A small segmentation model, trained from scratch: held-out accuracy 79%, 16.9 epochs.
Rows from block 6 of a small segmentation model, named by matrix and row number. Rows with one number belong to one channel. Each number is 128 + 24 x the weight over its row's rms, rounded and kept within 0 to 255. All counts start at 0. Numbers have three digits each. After the name is the row's rms in percent of the matrix's.
After each channel's rows are labels from the 100 images, of 14976, where the channel reaches its highest value: "peak on" is the class under the peak. Only what is clearly more common there than usual is listed. The data: Sentinel-2 satellite tiles (TerraMesh).
# convs0: first 3x3 conv (model.mid.0.convs.0.weight, 128x128x3x3, each kernel summed), inputs 0-127
# convs1: second 3x3 conv (model.mid.0.convs.1.weight, 128x128x3x3, transposed, each kernel summed), outputs 0-127

convs0.84 071:131128121101128128115142128133128123147168128122127131101125123135079128128093164119120128118222128128161159116141085125128125144112147172162129212128157143127130128128111127154129210104126128135122131127130152128148128134128174104105131153100113116102124128144126125123131128063128102128128111101129152124124176186166128128155128128148138092128128122090128135163126186161104123143128
convs1.84 075:137112169120100110103143119097149086116126161116203128129146126089148164123147119119135117126091131114075074135136127126151105104167136125145154127123143117127122116147135161112130124141127144118130120139138116117110140128111136131110113132125134154133133108129118130146135107163104170108126136121121120082130078145129148125139114100024113184138127134180127143104121039136118130124127
peak on: water

convs0.83 093:140128108113128128105166128127128122187131128139153126112128130151103128128127115114131128121098128128103137134129173125128121098145140107150129181128178169129128128128136128082128121084145128111109129128101110059115125146128167153123132125145152131134125128175130125134124128205128127129128166107125126128084174212124128128138128128054147161127128154162128116161123133104197145144128
convs1.83 099:153105132130110072121117119132125171148125131117103134113138123122136131138110130151103117141175174094139131118140123123141091140129132144086125122108108142120121117124128118128133106123152094137115137140116133147123134120133128136105124109191137106126131131102135085129138121000125129154107100131092114129123122108145080123123137098162116122136123113095150126103102188133121150123134
peak on: snow or ice; water

convs0.47 099:141128096143128128195140128153128138139101128119078115115128118131179128128160111159128128127101128128125119099137104129128137115129117148126122187129131176128126128127139128166128120094165126178139129128145142131142132096128130105119119130109097127181130128121132128128128130097129104131128148112136167116226143219135128128129129128069122129129128102127128128105137206170104112108128
convs1.47 136:139113199126162123102120122127127107094138134121157198140108127144137129107158121123137137130131131166117074179130139133131140088162150133127141100110117065128105114130096123031149142145098127130137152130131084157095141131112126122123115124103132125109099128131121140151132118138139092087136128111181141119139132118150131110083220132125116138130134123149134127127123116132118138119126
peak on: water

convs0.127 082:130128159122128128088121128118128137084096128087118134124128112122101128128134041115125128145150128128123123116133230139128151143128133141102129124128111149127121133128107128155128160150187129113134128121071129134103136131128111119131162120144151123082124128153158127118098128038130132129128060132130152123166123062140128128099129128161123140135128121124128128178128145108136112156127
convs1.127 063:145179112062124137115133089133113134144126070083109139150141177160131182158149137127150174108122152118143113134150103143155090121120143136122130145128139060109118141110162109175120108143139112127109127164137128151101091120123132132116129118106118131133114128112113150128127066138137140142116201167136139127160086133110118118125093125129118134137134136126071141129074133126123127163128
peak on: crops

convs0.35 070:123128103132128128128122128127128157109146128152148134133128148139100128128126091121127128171183128128169173124136174130128110125183138152094126150128131133128130128128113128197117087213087128096149128127128105127104130229128113093113110152092160122089101128084137127123147129160128082129128168125126118144176103120133128128111128128124112116142128125149128135108129083105139100139128
convs1.35 081:124153144069150138133120139142174128138121121119112129225138130121130135087123255122140135201113131139115140125131184138156126142144119139143120111120127136134136131109140118124158136099087143120129129127148152133130139089128120125106136134118112129125105127135128071114135133139117146105145166126109121152123114141142127131150142124157133129142120130133143128127121138123124133138131
peak on: crops

convs0.19 066:142128119179128128115133128134128148118054128126117106176128137165144128128138114114127128138153128128143147145202091162128122143099179138129130103128178109123123128130144128146128141096064126118124127128168148128156130119128103113150137137115136105140123128112125127136126128119128115127128109215126153141195132137052128128120126129120102108129128096167128133191131125147181151135130
convs1.19 068:134148125163081131138110117171103141143152178167152116145128038115115136125142131121151143134123130101107115132112137057095130125197121151073122126103081144127110102150134109122116132146122106138082121124098119128134084162116148127121131113149152103126134115152118135083110134126132128104119144134123178145110135131191105125161154124096147151119124123138139086130135131145140125085139
peak on: snow or ice

convs0.126 058:123128098080128128130123128130128139121111128109116103150128134137169128128128155151127128115158128128125176097090137126128147121149057096101142104128110156122130128127083128084127128121114130111129129128143127132129129066128100154091141105199121182150161128130116133127145130089128177128128114101127131118168107168131128128130128128126110183135128149107128149107120079159140230133128
convs1.126 084:122121130134123137142150123119137121141166124128132140120127111130148135163155125123125104123123126141136106177126129126129121149100224127118124118141114052120141129137132138127111130131138118166124135127117115132116170161117135134136084143033129119123119132124130122142138130111123034122130132151136130105208126073141116125123150132122132119180099111134127125104128136069132114149112
peak on: snow or ice

convs0.68 186:132128146100128128116127128130128124131128128122121166194128123125124128128127220127129128128171128128127126125139132130128124124122136110138137175128116099130128128128142128124128135088076129137130128128092138128143132109128171120135086141145102140230127128157126127127131128184128142128128255147128120127113185126130128128118128128123128126130128080113128136116129129133121117126128
convs1.68 146:147118117110119126156149135124132131140130125138130128078132127121131118129081092126119126202130131122126121134126138124134129126121107128150122093127108128125127129134125128135136090093121124127141123140173128154127132154114123124120125132130129131099128125128148131107124125110132132114124000097129124124130114120129127140138116137138128124131127119141146132127126127136134112121125
peak on: crops

convs0.111 077:127128139168128128116135128109128111179144128125143139174128116110165128128127165133131128128129128128159139129117146134128152133112071080094129136128141147128131129128144128162129113123092128124127128128109150128140131214128115179097134156155163088132185128125126128130147128178128148128128125150129125127134113213149128128119129128124175103128128132171128133132130108121239158131127
convs1.111 115:126128146115129143133125129140111118121122133144126039114125101128178063119134133141121123130124129131139129178138139126112134140082255123127134117135147103126126128125113124121134134140128121127121132126132107135119141169127142131143100119116131117125122136134133150145130143129126094119123135138134164135127152110138168131137140137128135127132143110117142109127112127120088118125133
peak on: snow or ice

convs0.60 074:136128115147128128138129128130128139167125128194126129251129119145120128128109143129136128134107128128132122162126053113128123140195121095118126115128165090132118128129090128088126146153189129146130130128151119128131111133128164154123079105133124126112128128136159127126130127173128166128128220120128101133135156165138128128140128128142123134128128124137128151080129111134124148127128
convs1.60 098:112141121125125106129132113114145142153118139129092127078095118175129129130133147096142163127131107134092113093168145122133109119047127122131117121127113117133094107135141118255125129129145113119131115125131126108142141123129131127116126152128134121119102116145066129175139127125127118128127101144141124147127041081112123140125123115122140127128113128126105168128122125135135128133141
peak on: crops