config.yaml
dataset: "Sentinel-2 satellite tiles (TerraMesh)"
train_examples: 72500
image_size: 64
crop_scale_min: 1
horizontal_flip: true
arch: "unet"
blocks_per_level: 3
label_smoothing: 0.1
nesterov: true
warmup_steps: 1920
adamw_weight_decay_other_params: 0.05
Rows from block 9 of a small segmentation model, named by matrix and row number. Rows with one number belong to one channel. Each number is 128 + 32 x the weight over its row's rms, rounded and kept within 0 to 255. All counts start at 0. Numbers have three digits each.
After each channel's rows are labels from the 100 images, of 14976, where the channel reaches its highest value: "strongest on" is what is common among them. Only what is clearly more common there than usual is listed. The data: Sentinel-2 satellite tiles (TerraMesh).
# convs0: first 3x3 conv (model.decb.0.1.convs.0.weight, 128x128x3x3, each kernel summed), inputs 0-127
# convs1: second 3x3 conv (model.decb.0.1.convs.1.weight, 128x128x3x3, transposed, each kernel summed), outputs 0-127

convs0.19:107126129093116137182185145129130158091137133054156126126130121095171069167066148141158138107128132160128128097189116103136118112120138126150111140152106255120109123128126135135135122108143131116085125152133047149115170116131068118148066149101118154131229156083091127089108130111103128125154111125143134114128146119137096119110132114139089099169177088145044122130175128129106107116133
convs1.19:131130131133129141126143153026131147170123142129134088130112125144047140033255139145121182117102126131127129111082110105208093131134155149083128111144178125133142131137130094130106129116107153138133127129120124104139112133125124140051113125130119149084180066135122129127079131125136128143114121045128130141106106107163160141134127124130134056163055116120131130112121131128131128198117
strongest on: built area; crops; main land cover: crops

convs0.42:141150128132148120123094195129128128126152130185109136135125128127175129138164124133164031054096128091128126136150121145121157116127132128128123131131128110137143123128150130121136058115139128162148125129128135053224124158127130131113165126108134100127126168093000122118125127139136129117142124130119108104115128138120142138124130185164108206026122156122118128113129131089083141139120
convs1.42:134116166099131130149122068140146116114111109152161126143103137212114136135107149129141122110116111135124141115130122131141123174107165101151105124130123126139133129114128135129131146032228131148129124130150112156104117137150177161131149101132138108116110129226255125122096118090147134143153154148104122158126134125145124088174129151110132129114106150200095127153113160106147166096159
strongest on: built area; crops; main land cover: built area; clouds

convs0.122:207126128129177130134100129128117128121132127126115125126121125111131133162128110128108089157128128098115133116120128135128118126134129128127133149128119109131127118129118128089139107125132128255098127131128118113128115089077154170128137119000129099128152127110000126117128208103135123128062072147126117138130190128128128123251167071119106129109137126131128152123132128108102127097128
convs1.122:144114142148094155168109069123227125101134130130136124106157101135115147120119119107036119114104120108126116125104084130113106145124121130192169152123107120152210125129154114120107150172112104027096132113113126046132132120125145098117105212196108155117112130140101127133135095122135067213072123181175132121162059129126130122132136115146132141115128063158140162117125121135163065087105
strongest on: bare ground; snow or ice; main land cover: bare ground

convs0.43:158136128143128129032086128129127122090144118115166125093128104093201141110130155134087160038119128082127129124122129094126123173134119128117134123049133119117070128121122128144126112157039127138130162108128234121153102200119092112135093104150103152130153240117164134149131094185135128129184158135123120130128127126117078164138132137148122224101117129136119129070087131132139112148159
convs1.43:114148226099116106146138114129137157073126125135145058127127102116081151116148083113107123112127126165129117132132165141152115107090094082179122102121139100124156209145189123129136161127140092164125123127133126120089104101126141093181131127125129138178091120192164137104126138199098133135124085152104120136119122130134246138140131124137152114039163141142015125200123124133176127094164
strongest on: crops; built area; main land cover: crops

convs0.60:114083128126120129132133116128128130132117138128106135083122188104058128142127097129124101084124128134128127126034126000114119143166107128094124124118133094111091127128116128137126212124099128130212139124128122132127127103102125104142121060127125137131117050135255121122126145110102128128174151128128135129128126128120062138149123135155137124095176092109096110133107126158115139144139
convs1.60:137115119162130116112119112178078130123115129119124123106206114147153122116125150125135085087134173147123122139133034138126132156117061148091089127134087097124124117122083120065145097218086130130141153122148107061136127123131130159102098103131134243120122117129124118120150129103128144152134141148219145123128132156109036112166115128034140188036111128122139139124148133131120131109185
strongest on: clouds; main land cover: trees

convs0.66:107127128122098123090118130126128127126102131151122114124115117188105129149135096095138148097111128062128120132117131103121148062174123129133123127098128129138133128128118117141130231114147128118086130187108158130180223071120095096123198098030158112126114115074146099131094105099140128129171137129130065113126130127111073125130094128128132146033143148043161127076096129114020160126127
convs1.66:126150076140120123163129136148123128113115128026104165134177126104156138121136175113120097155158141154124150124104152174118140231113045156131127081121128130133140125133151124126150104152108130135163141097092182139106145120091125138119149100176089166124099133147139123062090125095120129138112140128129118184136168171146152123118122140129142143255151121130065122116126130112121081068050
strongest on: crops; built area; main land cover: crops

convs0.18:198124128123106110077129133128128127121108101147072118134137113120095129151120121128255000177123128143127114110129127086133128073111120128128138115135119119136145123128127131129127128132134119165130122090128170154156152101113125129117081120098131126118152160190115156123140146120097128128123109135128107126120128128127133164139122116150132119000121126122183132112115129085142087138127
convs1.18:126151138159157133154096126150136129129133151079120129116129120071176139124120149143129166119176121133110151148157110178125107118165136125113177145112120129091137140055123122134110156179113127131107130144175127125113102148130091136127150137164150186151218102086165129126144142127143129131108142127128127123135138130089113129126123134130120165255115129215070149133134107146132138109139
strongest on: crops; clouds; built area; main land cover: crops

convs0.64:133128128110095081155159126129128129140115131132097129158211127143111110138136192129085139170146128070138127159145131130141130036146094128128088092138131103130149115128105128085124117126132129211029167124135125130127129110137133163134060125028084135123144147068097160085126106158129128128140004142168123130128104129125126228196123120159155126113116136120097156085135151137133104138132
convs1.64:154149116102125219113174130132175107122123122129122121119145127169180118103075125160255134133114118170141138120138172133148163104144146114124150120124144120110136130131127100148105158112107154148104108138121092086147106126167099150139135146155000118113144150089167111100119117130115120154227146155115120153103137122140130205099128115135145129160126123160062131134107130178142084097159
strongest on: clouds; main land cover: trees

convs0.74:132108128123125127122126133128125148123128108130144130147144125131042122237131125128188047149140128117128119164149098084128129000139137129122131128118128126137213130128106123127126065035113128171115113149120165148194166078122125101121102144023136135137134110149085152113132144017070128128132121113139123102129128120104150148143123127144126127092119094085103122126116129133098125135108
convs1.74:136111112113115127121127184057112164111150137071097122181152106091185112112123078111109109143117141132127133135146126160127117118113181160037125146090125117156111127124104159164096127109096197113083130129077133199153134125130086117125122123141154222127162144111148119160129129126119079104126118104132130144154171120162235099191140145074151108246145140084138151165125143165130149151155
strongest on: built area; crops; main land cover: crops

convs0.29:145034128106120110126176128129158136111106126149057136160111154098127157136133182142139125143154128109128112183119135106128054076140134132124118186119127142138131117128137116120149125119127117158057146101118160152128109117107048086093079167132117130110045122125128123111191132128117127127149138133114122196108152127129129135148169124084114143112131081127129255149098089133125116163100
convs1.29:180127116111127179127140123116093099107126129146143171114136222113141110164148101038127093165095128156142119138197034131122124088166131214119132103119122145161139167108125127128131125113126150154124090121113148118134140148122105097135127128126129113130151127144255129095117134144132079129132157144130118092163132115196119131085137069126107137136139122134149216077104142133131145189145
strongest on: bare ground; snow or ice; main land cover: snow or ice; main land cover: bare ground

convs0.48:119090128113117140138141123128128125220112127169149129113135106121165127080128134126145113139138128128128130042103124083129109136091255127122127125112132142098107129128123132136128143129127131123072151135128057095116143132099100133127000162120157045177091164103134102094097143108141128128126145125082112139125135128130115145128146109188073130118131141129018127139092128152141159185126
convs1.48:133121135136127135148119150118135121133136110080134142108124093132083126077158140092156173131216112105188127178093168163135087156121145115105105137125138124103125134142129119128089108129085140121113115124138137128050101077167140118127105129121255122107125123076143136202163181115152123123123184085146093139141115130137142116133100128255126090173141102124138119141182126128136146160102
strongest on: crops; trees; built area; main land cover: crops

convs0.70:128118135089163167139120135126116125130124124127138120149112150141119115148128144120089155131109128117122131116163118144128147131180120127135107074122140147142147134128137128074124124207096128150099056129009106179129131104133115145155129085137178170130140129109125120163122109106106123128122044211133099129079128126126130143208149131130140126156137151147129066255109109093144073100143
convs1.70:134132138116087255140136118129151140123146138156128119117130114118123124121131069148140128148122130127139127127128112185153123154029091091128183118128129114096124174123114086163138131064138113128137132084147138071086140125190123211135128135130114150124111155125132113108148116131114126097135127124133137063135146118165118130128151116122124109131134133130121231128110095134099123180138
strongest on: snow or ice; main land cover: snow or ice

convs0.81:124135128130134129131117129127127129128130134129108121128173152115130128109128140127139117043125128128128131106127128129128126131145071128130130128131150089127107127128205150133113076131146128003126087176129092158128136083124131128125061129151133151129119123150108143127130128102144127128113111105132124215131140151145129097099160213000054128000144130128126132137091129133132150101145
convs1.81:115134094174126125122138192137130152117080138124147092126132153129143115132117117107116110102149127138149134168120140124075112083099108131127149128154220119121129136122122130135140108160126130132163134089129128106147126128135152132048130047148130147141140116038152133128132118137125129172198056117122128123142098174101126120109102127183141154082080090125192135134111126120000112123135
strongest on: clouds; main land cover: built area

convs0.78:162125128094121133130117127133127130166133187115133131088157128202128122136125123150131083151116128117129114142126128173158206079137077128254130126089129153151113130129081128128130074143201126142130181127119071143129119108150123163089112095155127149124224133134138116144155120151089128130139039135251087130127162126131130128152081116189095119090134073115113098147110121131176125116142
convs1.78:143140143130141140156145168113120127140145127049155109130113125151121114167149165112193124106158129135151110122120135096132125109167124123068115147075130140254113102139127139130082124135125149129149127093118128076153121127110137121192084221121130154130097114145111126171118125059135139115137094141177129137117156050120153174133255175088154104133163119132167120117119047161132137095144
strongest on: water; main land cover: crops; flooded vegetation; main land cover: flooded vegetation

convs0.104:128130128073144123175129124121127126159122125115158099141150119157196188107132130128155138091129102105127128139136128000130140124113047128125116145144127118127144119128108127131129155115130127156136137128127126143103135128110114126138071077105120143125145113209112148140139248240094128128081121128121123104128149127113014155163176102175142100146084089136137098136116130177142133118121
convs1.104:123112168098141115116108183111125122143130144117139071133124072145106037126111126123155190120118164126101173112091107117108131165118113119131116134145161104130123127121193107153139135172145125148127099117143112121171158134114135028119060129160164169138151144081098087089119121136101174119118150098129138147104134143165255131137081131136121111127124130172107104189136148188148128125161
strongest on: built area; crops; main land cover: crops

convs0.12:119122128130151187150121128135160127126120122128146103108146143121103129215128120120106139129119128130128121107204090129128155135120116128126183255111052134130137129128132150127125137129116154255063099143127132131128135103117134128184125113134179132128108123141130082124100119137129128128118123094125118145141122128145112174194132129138126132113081137150126136149119102007118032109131
convs1.12:116141121173103086116130127161196131147085109133159146127114133113141120000152129140180142116104159116130133128173119120111141122116119163129144194140041116131225111133111255147129119170125134126107187119147127123137150119131115086136130161130159109133174154125114149163132097124126100150123105177105130056098088133120127098160105159140099115138129129131117177110122068093153124102135
strongest on: bare ground; snow or ice; main land cover: bare ground; main land cover: snow or ice

convs0.125:167151128130140121125124154128127128103121156173164098084127132132122167117127118088099129152158140120127127132125137144128164063119061145134127127125129157186134091125132146128079131127121127140043132127128127129132157122255116110120102134127136163130023130105106097079126155088107128129121125117137077126128124128160124145124091108128163128129044082130115126140148128236255156123133
convs1.125:055129123148143132146091114127128133136172164093119153191141134125125110107123123115122149087109116103132126089107131133133126131130159085123146127137146142132116181123108064128193100123132108109113223137161123174126172127165156155130129100121129125164102130121115226110127114113167108096124122096019150055115130137044130114074230093143132117148138132110128111141115134192138108225126
strongest on: flooded vegetation; water; main land cover: flooded vegetation

convs0.115:130140127164108116136146118148110160165102148110130100099127120088088125104114071142155078141121122156122129105160135091145098089125098125129178141141106108068180080128155173255081081124133124131092109190033081175126096129130144156124172122105210131122129151189130127118160180139126133125101130090075142114127091115141128131125128059086092223112115132118119152123162148122141087123096
convs1.115:099138096042129150102151127150128128129128129062132115148128112134125127141125133083133127111129125128127123128137124129178029121131128109079124129138000134131132147138144210197121128153128145159087126128154122130128169129112127045128129137102127111181102129125141129124119111109127255141104127120129116128131125125130162124140128131124139161106255127130136088129128110122123126127130
strongest on: built area; main land cover: crops

convs0.44:142117128110125129122122129130128123085111102161073123123128144132151132133128183153183119025162128222128111118122128104141147102158071128135105116115128100129114116128152127125154190114149125108000118131126000129130116112113098134114119111128113149131161119113119101073152116119147128128156065128122101117126130129135136145128117166196131143147128067127106152079110132101118157155127
convs1.44:134128137134131120136038098120133133153096255154104136235126117147124124108138113136127039131181122099131208124142166110132148096045117115100106119126131162125130128129121125106146079139146104148082125122126189118098123115111123149129127112128115124108112078144144128176127100125128130140130144135136244093136114134096108096141119129040136154145124160130140128130126115116086139137205
strongest on: water; built area; main land cover: water; flooded vegetation

convs0.22:143120128112112144124085138128128128127129128127105128215082133116126135091125147125120085128131128091128128129128128128128128186129126127162112129101129128126228132128110128128119116128112128116152120129128129000141124142107105127067110123105126115106126164090124149109128127197153128128073196140131111255124098130122117168115129231126131135031130111105131132128132124107128104099128
convs1.22:116092118123112114103149173126124127125130128164143079127111129118136139122105106088127138140211175152127160123128080078119204098131130130130158127124130105127063177142118093161107124132166098161128171123113122092160106154107119125144157133102106115166118119169134138131131170126155127132112115139110074022107116163185108143140129229076147078110111255159136144129083128131109125072116
strongest on: built area; water; main land cover: built area

convs0.11:158092128122176123118122128125128123046173139079113126000121173150181130136128144159136141187090128092127158109120121146129084132130137128128121129121128099128012129132160129141138224130129128115062038100132120064125106129126117132115071124142127163126128111117116059121149121113181129129086185129158132137121128134107145128090184135136086126175135088130127135125116127135098169133153
convs1.11:214123113160115129117127124139135128151059039146175153220135105140122122087126138128145120140126132255126108128139162057106148117140216116150136145107118137126112103112128136130120035143082150118168138138132179136132133126125128124193156128132190134126128131145129168164130119147113117127133117126126120125123139122242164102136092158107130128074122132105145123116115146097126129122120
strongest on: crops; built area; main land cover: crops

convs0.53:127123128145249121109143140139125136133124106141131152064124116143046065171108120121098162156114128124129130125182126142124138177131144139113131135117137148147113095128182130156147127124137128107105101243134159136128138140120078128165081117184134135120107112172069105135077092127127128128141154149130124110093097127207210088141213165171107092072125190132101153110111128180117089121129
convs1.53:094122225168094168121112138115145103103130111123134113090144132155099168137107202129160085115092105111141161130131144142255115127162133153124165117131151069083094122124046167149071107128124117126117136186108131102126138122128141133147146129060134134114138143104131146126117120143114100172132155104119095201129124161130022135057130110137118149168109134129106133176104097121143154124136
strongest on: main land cover: crops

convs0.14:106146128122160128132083126077129129128071112109100104105047063105115129167126143134121139135115128087129216120118127108131090110048142130126135191065126120116133108128136138133127127113050128065068108126214125138122127132080003137129137120146138161137169133125135131138139133118132130130132114086133188037130128121199124086161158167139135118127127141135128192133117142150086102139083
convs1.14:096140131147090127132013129107199135103129131102130102140126161125136125065123153122128123114137122126128126125189120125120150111152147127135139236134158130155073126126134152123106117128125170126157139114120123087120124132139127044128123128133149128119142122127142119129107128081156117139132152126127067162132173119125129126148133147126127127132114118129128128143137143130255129128128
strongest on: snow or ice; bare ground; main land cover: snow or ice

convs0.91:129128128110142123148133129128128130128121188120125119141128126093087129059128130124098130245127128119128107130107127137129119123131088128150128129111129147116148124128161129046190053111064128139158134156129138080129108138123134121110134137144125235135132111063114135128120134129132128126132185124132131255117046138094139131105111021077182117203110082123157137126128118127127115154125
convs1.91:124107128135114117126109159118147110132144090144142154058049147145108170147130071122125160198138133130128144116130093107124122138150115127178105131150061131144123141094112131115149149144238126122121128130137125094121139164132197150120071123171154095151155129165132136104116163126123123116130217114147092059122152156143054133178155135129156129080108246192122139211133110150119128147159
strongest on: built area; crops; water; main land cover: crops

convs0.69:134116128099131120116138127141128129126121076131151145165135130160135124126127127142105082147134128146127119077129121148128129137129106127124128072117130132144124142127131129128127052135132128153115088138128125072129136145142016131089125129094133088126130131135000116116148143131111128126118079154145139160130109139137140106135134061130118124110116129126123147131131126154114029131131
convs1.69:120159123134097134193080092143130126112122184156106106111128163131104199129131138084078169123115147132129134212140104124090126141134134119155130114154110097123105131166198113106118159141047121107127140095143122173115115141070225129130132153136084106092071148092129096144185136162141112120140139139135132069071073134129106167092143092142125139158112039144160146101137095183175039125121
strongest on: snow or ice; flooded vegetation

convs0.111:146122128102183117122127130129123100114141128134119127100107104100054128208129120126126167105119128131128136080200128042127102118119167129131080153116102062117119153128038139151146166097115119255155116133128112131124151116122127141127133132161136091130122129111123134118132075124129128132085147164124128114144097122132120163255116099125108128110125106119125161104119153049092095121142
convs1.111:107133135125097127126152116140121091108128127135118136127149123119124090077106163124173120170087136102111128172147120129168143133157147080129044132153077132096043129136134170102157120167165138066120156134183145083114113031156143137133216134155135138164084134133140137161095121138132170160125136156124126218137115129132125132120147097143137167132134116113141193152100219090240126108169
strongest on: bare ground; snow or ice; main land cover: bare ground; main land cover: snow or ice

convs0.98:133098128133124132159127129115128128074134117096026115171172106090129218190131126125000077117154128145128107186124172143118197163141110130059125132124127124126140142127228127113105139118166127147183129148094137162134131124171138129122138152151132124127133201124154148063131145125091128128063114125123127126137130114101137125133092104133178162135118143099130127125143129140112143084109
convs1.98:165120129143191100135171141125165121148120138115130109214162132116135102130144121175114252138134104134136126062137163139123136126138188112246160152101128156166124126239107138116156077129155126141160157129092137093104117119121075138131125147125151128144191017166114088094155118142163100124129148167110131110144143147094126130121108132084102141123110143179111141123155138128145118123113
strongest on: trees; water; main land cover: water

convs0.27:130129128126128121098126128127128128101122139143148118030108130127168235126122120109122121109115128151128140148113120089129043204122121128112130125138137133127119146127183133132108160153114129155106165109123133116132117118127110152145051139177128127129069119134153109127136159028190128127140124127106136133148148112108144148113122121132043096128050103000200118123130126108139096137128
convs1.27:137111141135119125136138080119115129137117101147135077234144112100098021112089159122091216119132142147122129101133122165084147086138098119216191149129125123120133151081104137128091102161148102094121118216149138151217095129141104097120155115110122131124119127108144149115122142066136116124109164126090113120113096126123039095185047126175128139133107145180143133121141129124101133107145
strongest on: trees; main land cover: trees

convs0.56:140144128100128128040132128127127143143121124130107133000119082118182129135125116130145201147133128107126189112096115126127160119129129125138122121091131144128101112128132122120119173145144119085037107116120115148128115125122147126128184140144129114146112102109142112134109091065098125127081132128145163153131116125169132115095136172136158188158168129127149132130123120060136178131126
convs1.56:112139124199151128146119101153149079126123083121119128255137161130129143069123129135124131141133129132230078166184134125103102087127109116153196158232129132119077135096075126098156128129233135114142119093125107116108131123127115121116146130109124115128158125170129160133135080128140102127151125134125098059125109138080118092123127129135132123119093126102131139130125123125128129129142
strongest on: crops; built area; main land cover: crops

convs0.10:124129128128131123043129156128128128106135126131135136090102115127137128155168121124159114150128128112121129114142134138128128054121102128116138132118128131156116133102004127127126120113057128144126125152128120156107093100139129120147142106047136188241129224181123097121125142049116128129158084128130107181133124127150160168127127038194126115070070066124118112077158127127161143132103
convs1.10:084145118137121108219120181136110114123072151146113092085100127104000089060177129120139133172138104118105117133133166175115140137114079123079149133129123116115130111129128138172204093169138131143188145122139122125057148122158047061106118138114149131203129121115102115184084124100175121126101126131128114088119115115127131141112104163119130140136109175071137090178124148140117146158105
strongest on: built area; crops; main land cover: crops

convs0.68:117147128135122118128120101142129128131084119127138125113125109117117120151120129119116127195139128080128175000129127129128134117119100128123137129157130072127226152126150127109162164132045128126071116130148000121126123170157061123126135112136127128124151142105136191120199114139123128128109130119138224128116127128143125129132170150093136127139154136124141131102091127129119094131130
convs1.68:094092121134099138140129125122103117094155178134139112182112194149136137166128133126133107119115108179217049176181180126148075100223164139110156185179113144111031065105113129096137124141132151082133131136134183126123132090094147123138128132131125099156109119120156066097053123119138119126142110117144062164110129099056105129172080128136143108115127148124071163107104151142162130136109
strongest on: bare ground; main land cover: water; flooded vegetation

convs0.65:223153128116133133085122124129121111138110093151105109130132109105139101138151207121104138231168128098124095189115137177117024078127100128142128122115145164148112149081136124113185198107083123121152152121125131103148141160103139082121117146102144093141129126113159129078063123095136128156150108119202139167127112128123119105096117123100089145074179163127146112043156124040135138139114
convs1.65:104117135153125129116129121123131113141135174192129118129124131142171181136123091156099128102109128155124255037130119141120181127125092107199118121128125124133123135165135122115140171123134130135139128128125192089152118134154131117238148122142132081163163151140185124080134134079255130124133124155132111089124119141101203126131129137116135126125176130141102130204133125199131136124129
strongest on: main land cover: crops

convs0.35:132121128107124117108117128129129128176096132103133136054121059128144130126131104125102144065083128002129156040085106220131147127124091124160131128138126147131103118128161117123125161123120129086111082126124118144122178118125072145133147068100127153110121144163113143132160128103147128128191126128133217130138149128083115129138189097169050087106143125128128127100136125120202184046126
convs1.35:115150114208136126153148126112114131132145083117133096141138116113120124145145115144131149162126116155126058152144040175147070157153084117124122136164139125126131153073160124129183075140123143125128129115108181127130119121152128134159114143126161172106125198130115150115155136135129134150135145143147000123131127144138237137089073141060112144132148027148124156135121128123046122127144
strongest on: crops; main land cover: crops; built area

convs0.59:145124128136121125066105130125128128127136121126122150086126108097117125127127146157110142114150128079128113113115128074128112099127126127129122126128130143165138095128116124128129120120112128149106131125128128130128111061218126107141125190126130026129125141117097130136111115123133128128174087127166148055131117121105114133128000075068150129038124133130112135075097128255188079084131
convs1.59:123188113126102094125124059141113134122124126128143094150093145121178131114129119129105167130121139126116131125133131125119115086140120206116137117123115104198062141128073145131099139156184116105133124124134125131143129135146098126123142094128146127139121126114126148127172147111125114118160154127153088101121121129136097138104255069138127141152107129122133090139155123123199137132112
strongest on: flooded vegetation; water; main land cover: flooded vegetation

convs0.49:128129128122129134090124127129128115124096128132161122076144108147159122150131109138173089095080128095128128056126125167130119090148169128128124128097127128123047117133103126107143167126186129125086145126131057180142128113144124124121128129089154118130151126120055129116071129092041127128149120126118116123127091129131124171112131126255128127133053087129155131127119128107121255122127
convs1.49:140116123138128124200123117128141106138097072137159088117113148138102106130127142127255119094123115117146136156182133088138143076134118125090144137155140106114107113147090089075166054105138123136093135121132119119162120099138151117130100088116130122122133111221128128128126068125134146137151121132120055110135157134096144138122102117102142142092087056083225132097074128131072055119112
strongest on: crops; main land cover: crops; built area

convs0.62:158116128128129121086118128129128144122133096134172144058068117108106132133177118131129125168117128022128120120145128088128129077108116128138134129112126145134055127129053127137129226093131128135114129144128114180139109112122125113122119165081121108199130118159164118107144144000127128126163133127123132117130138130128114132127047106204097114103132098138146123095137128124103205143128
convs1.62:149077180137094112123137058124132156122135073189100164140160144135113124112154013136156118112111130107129097149126100191127073113137108108113099113141115148102145124137122122139106096121146120122142155137109151108119160129128139078182157037120150086185140121149114130057168136119197125127139146139079066097134111123139255100122091161091141113181087111110141145144124129125129085128178
strongest on: crops; built area; main land cover: crops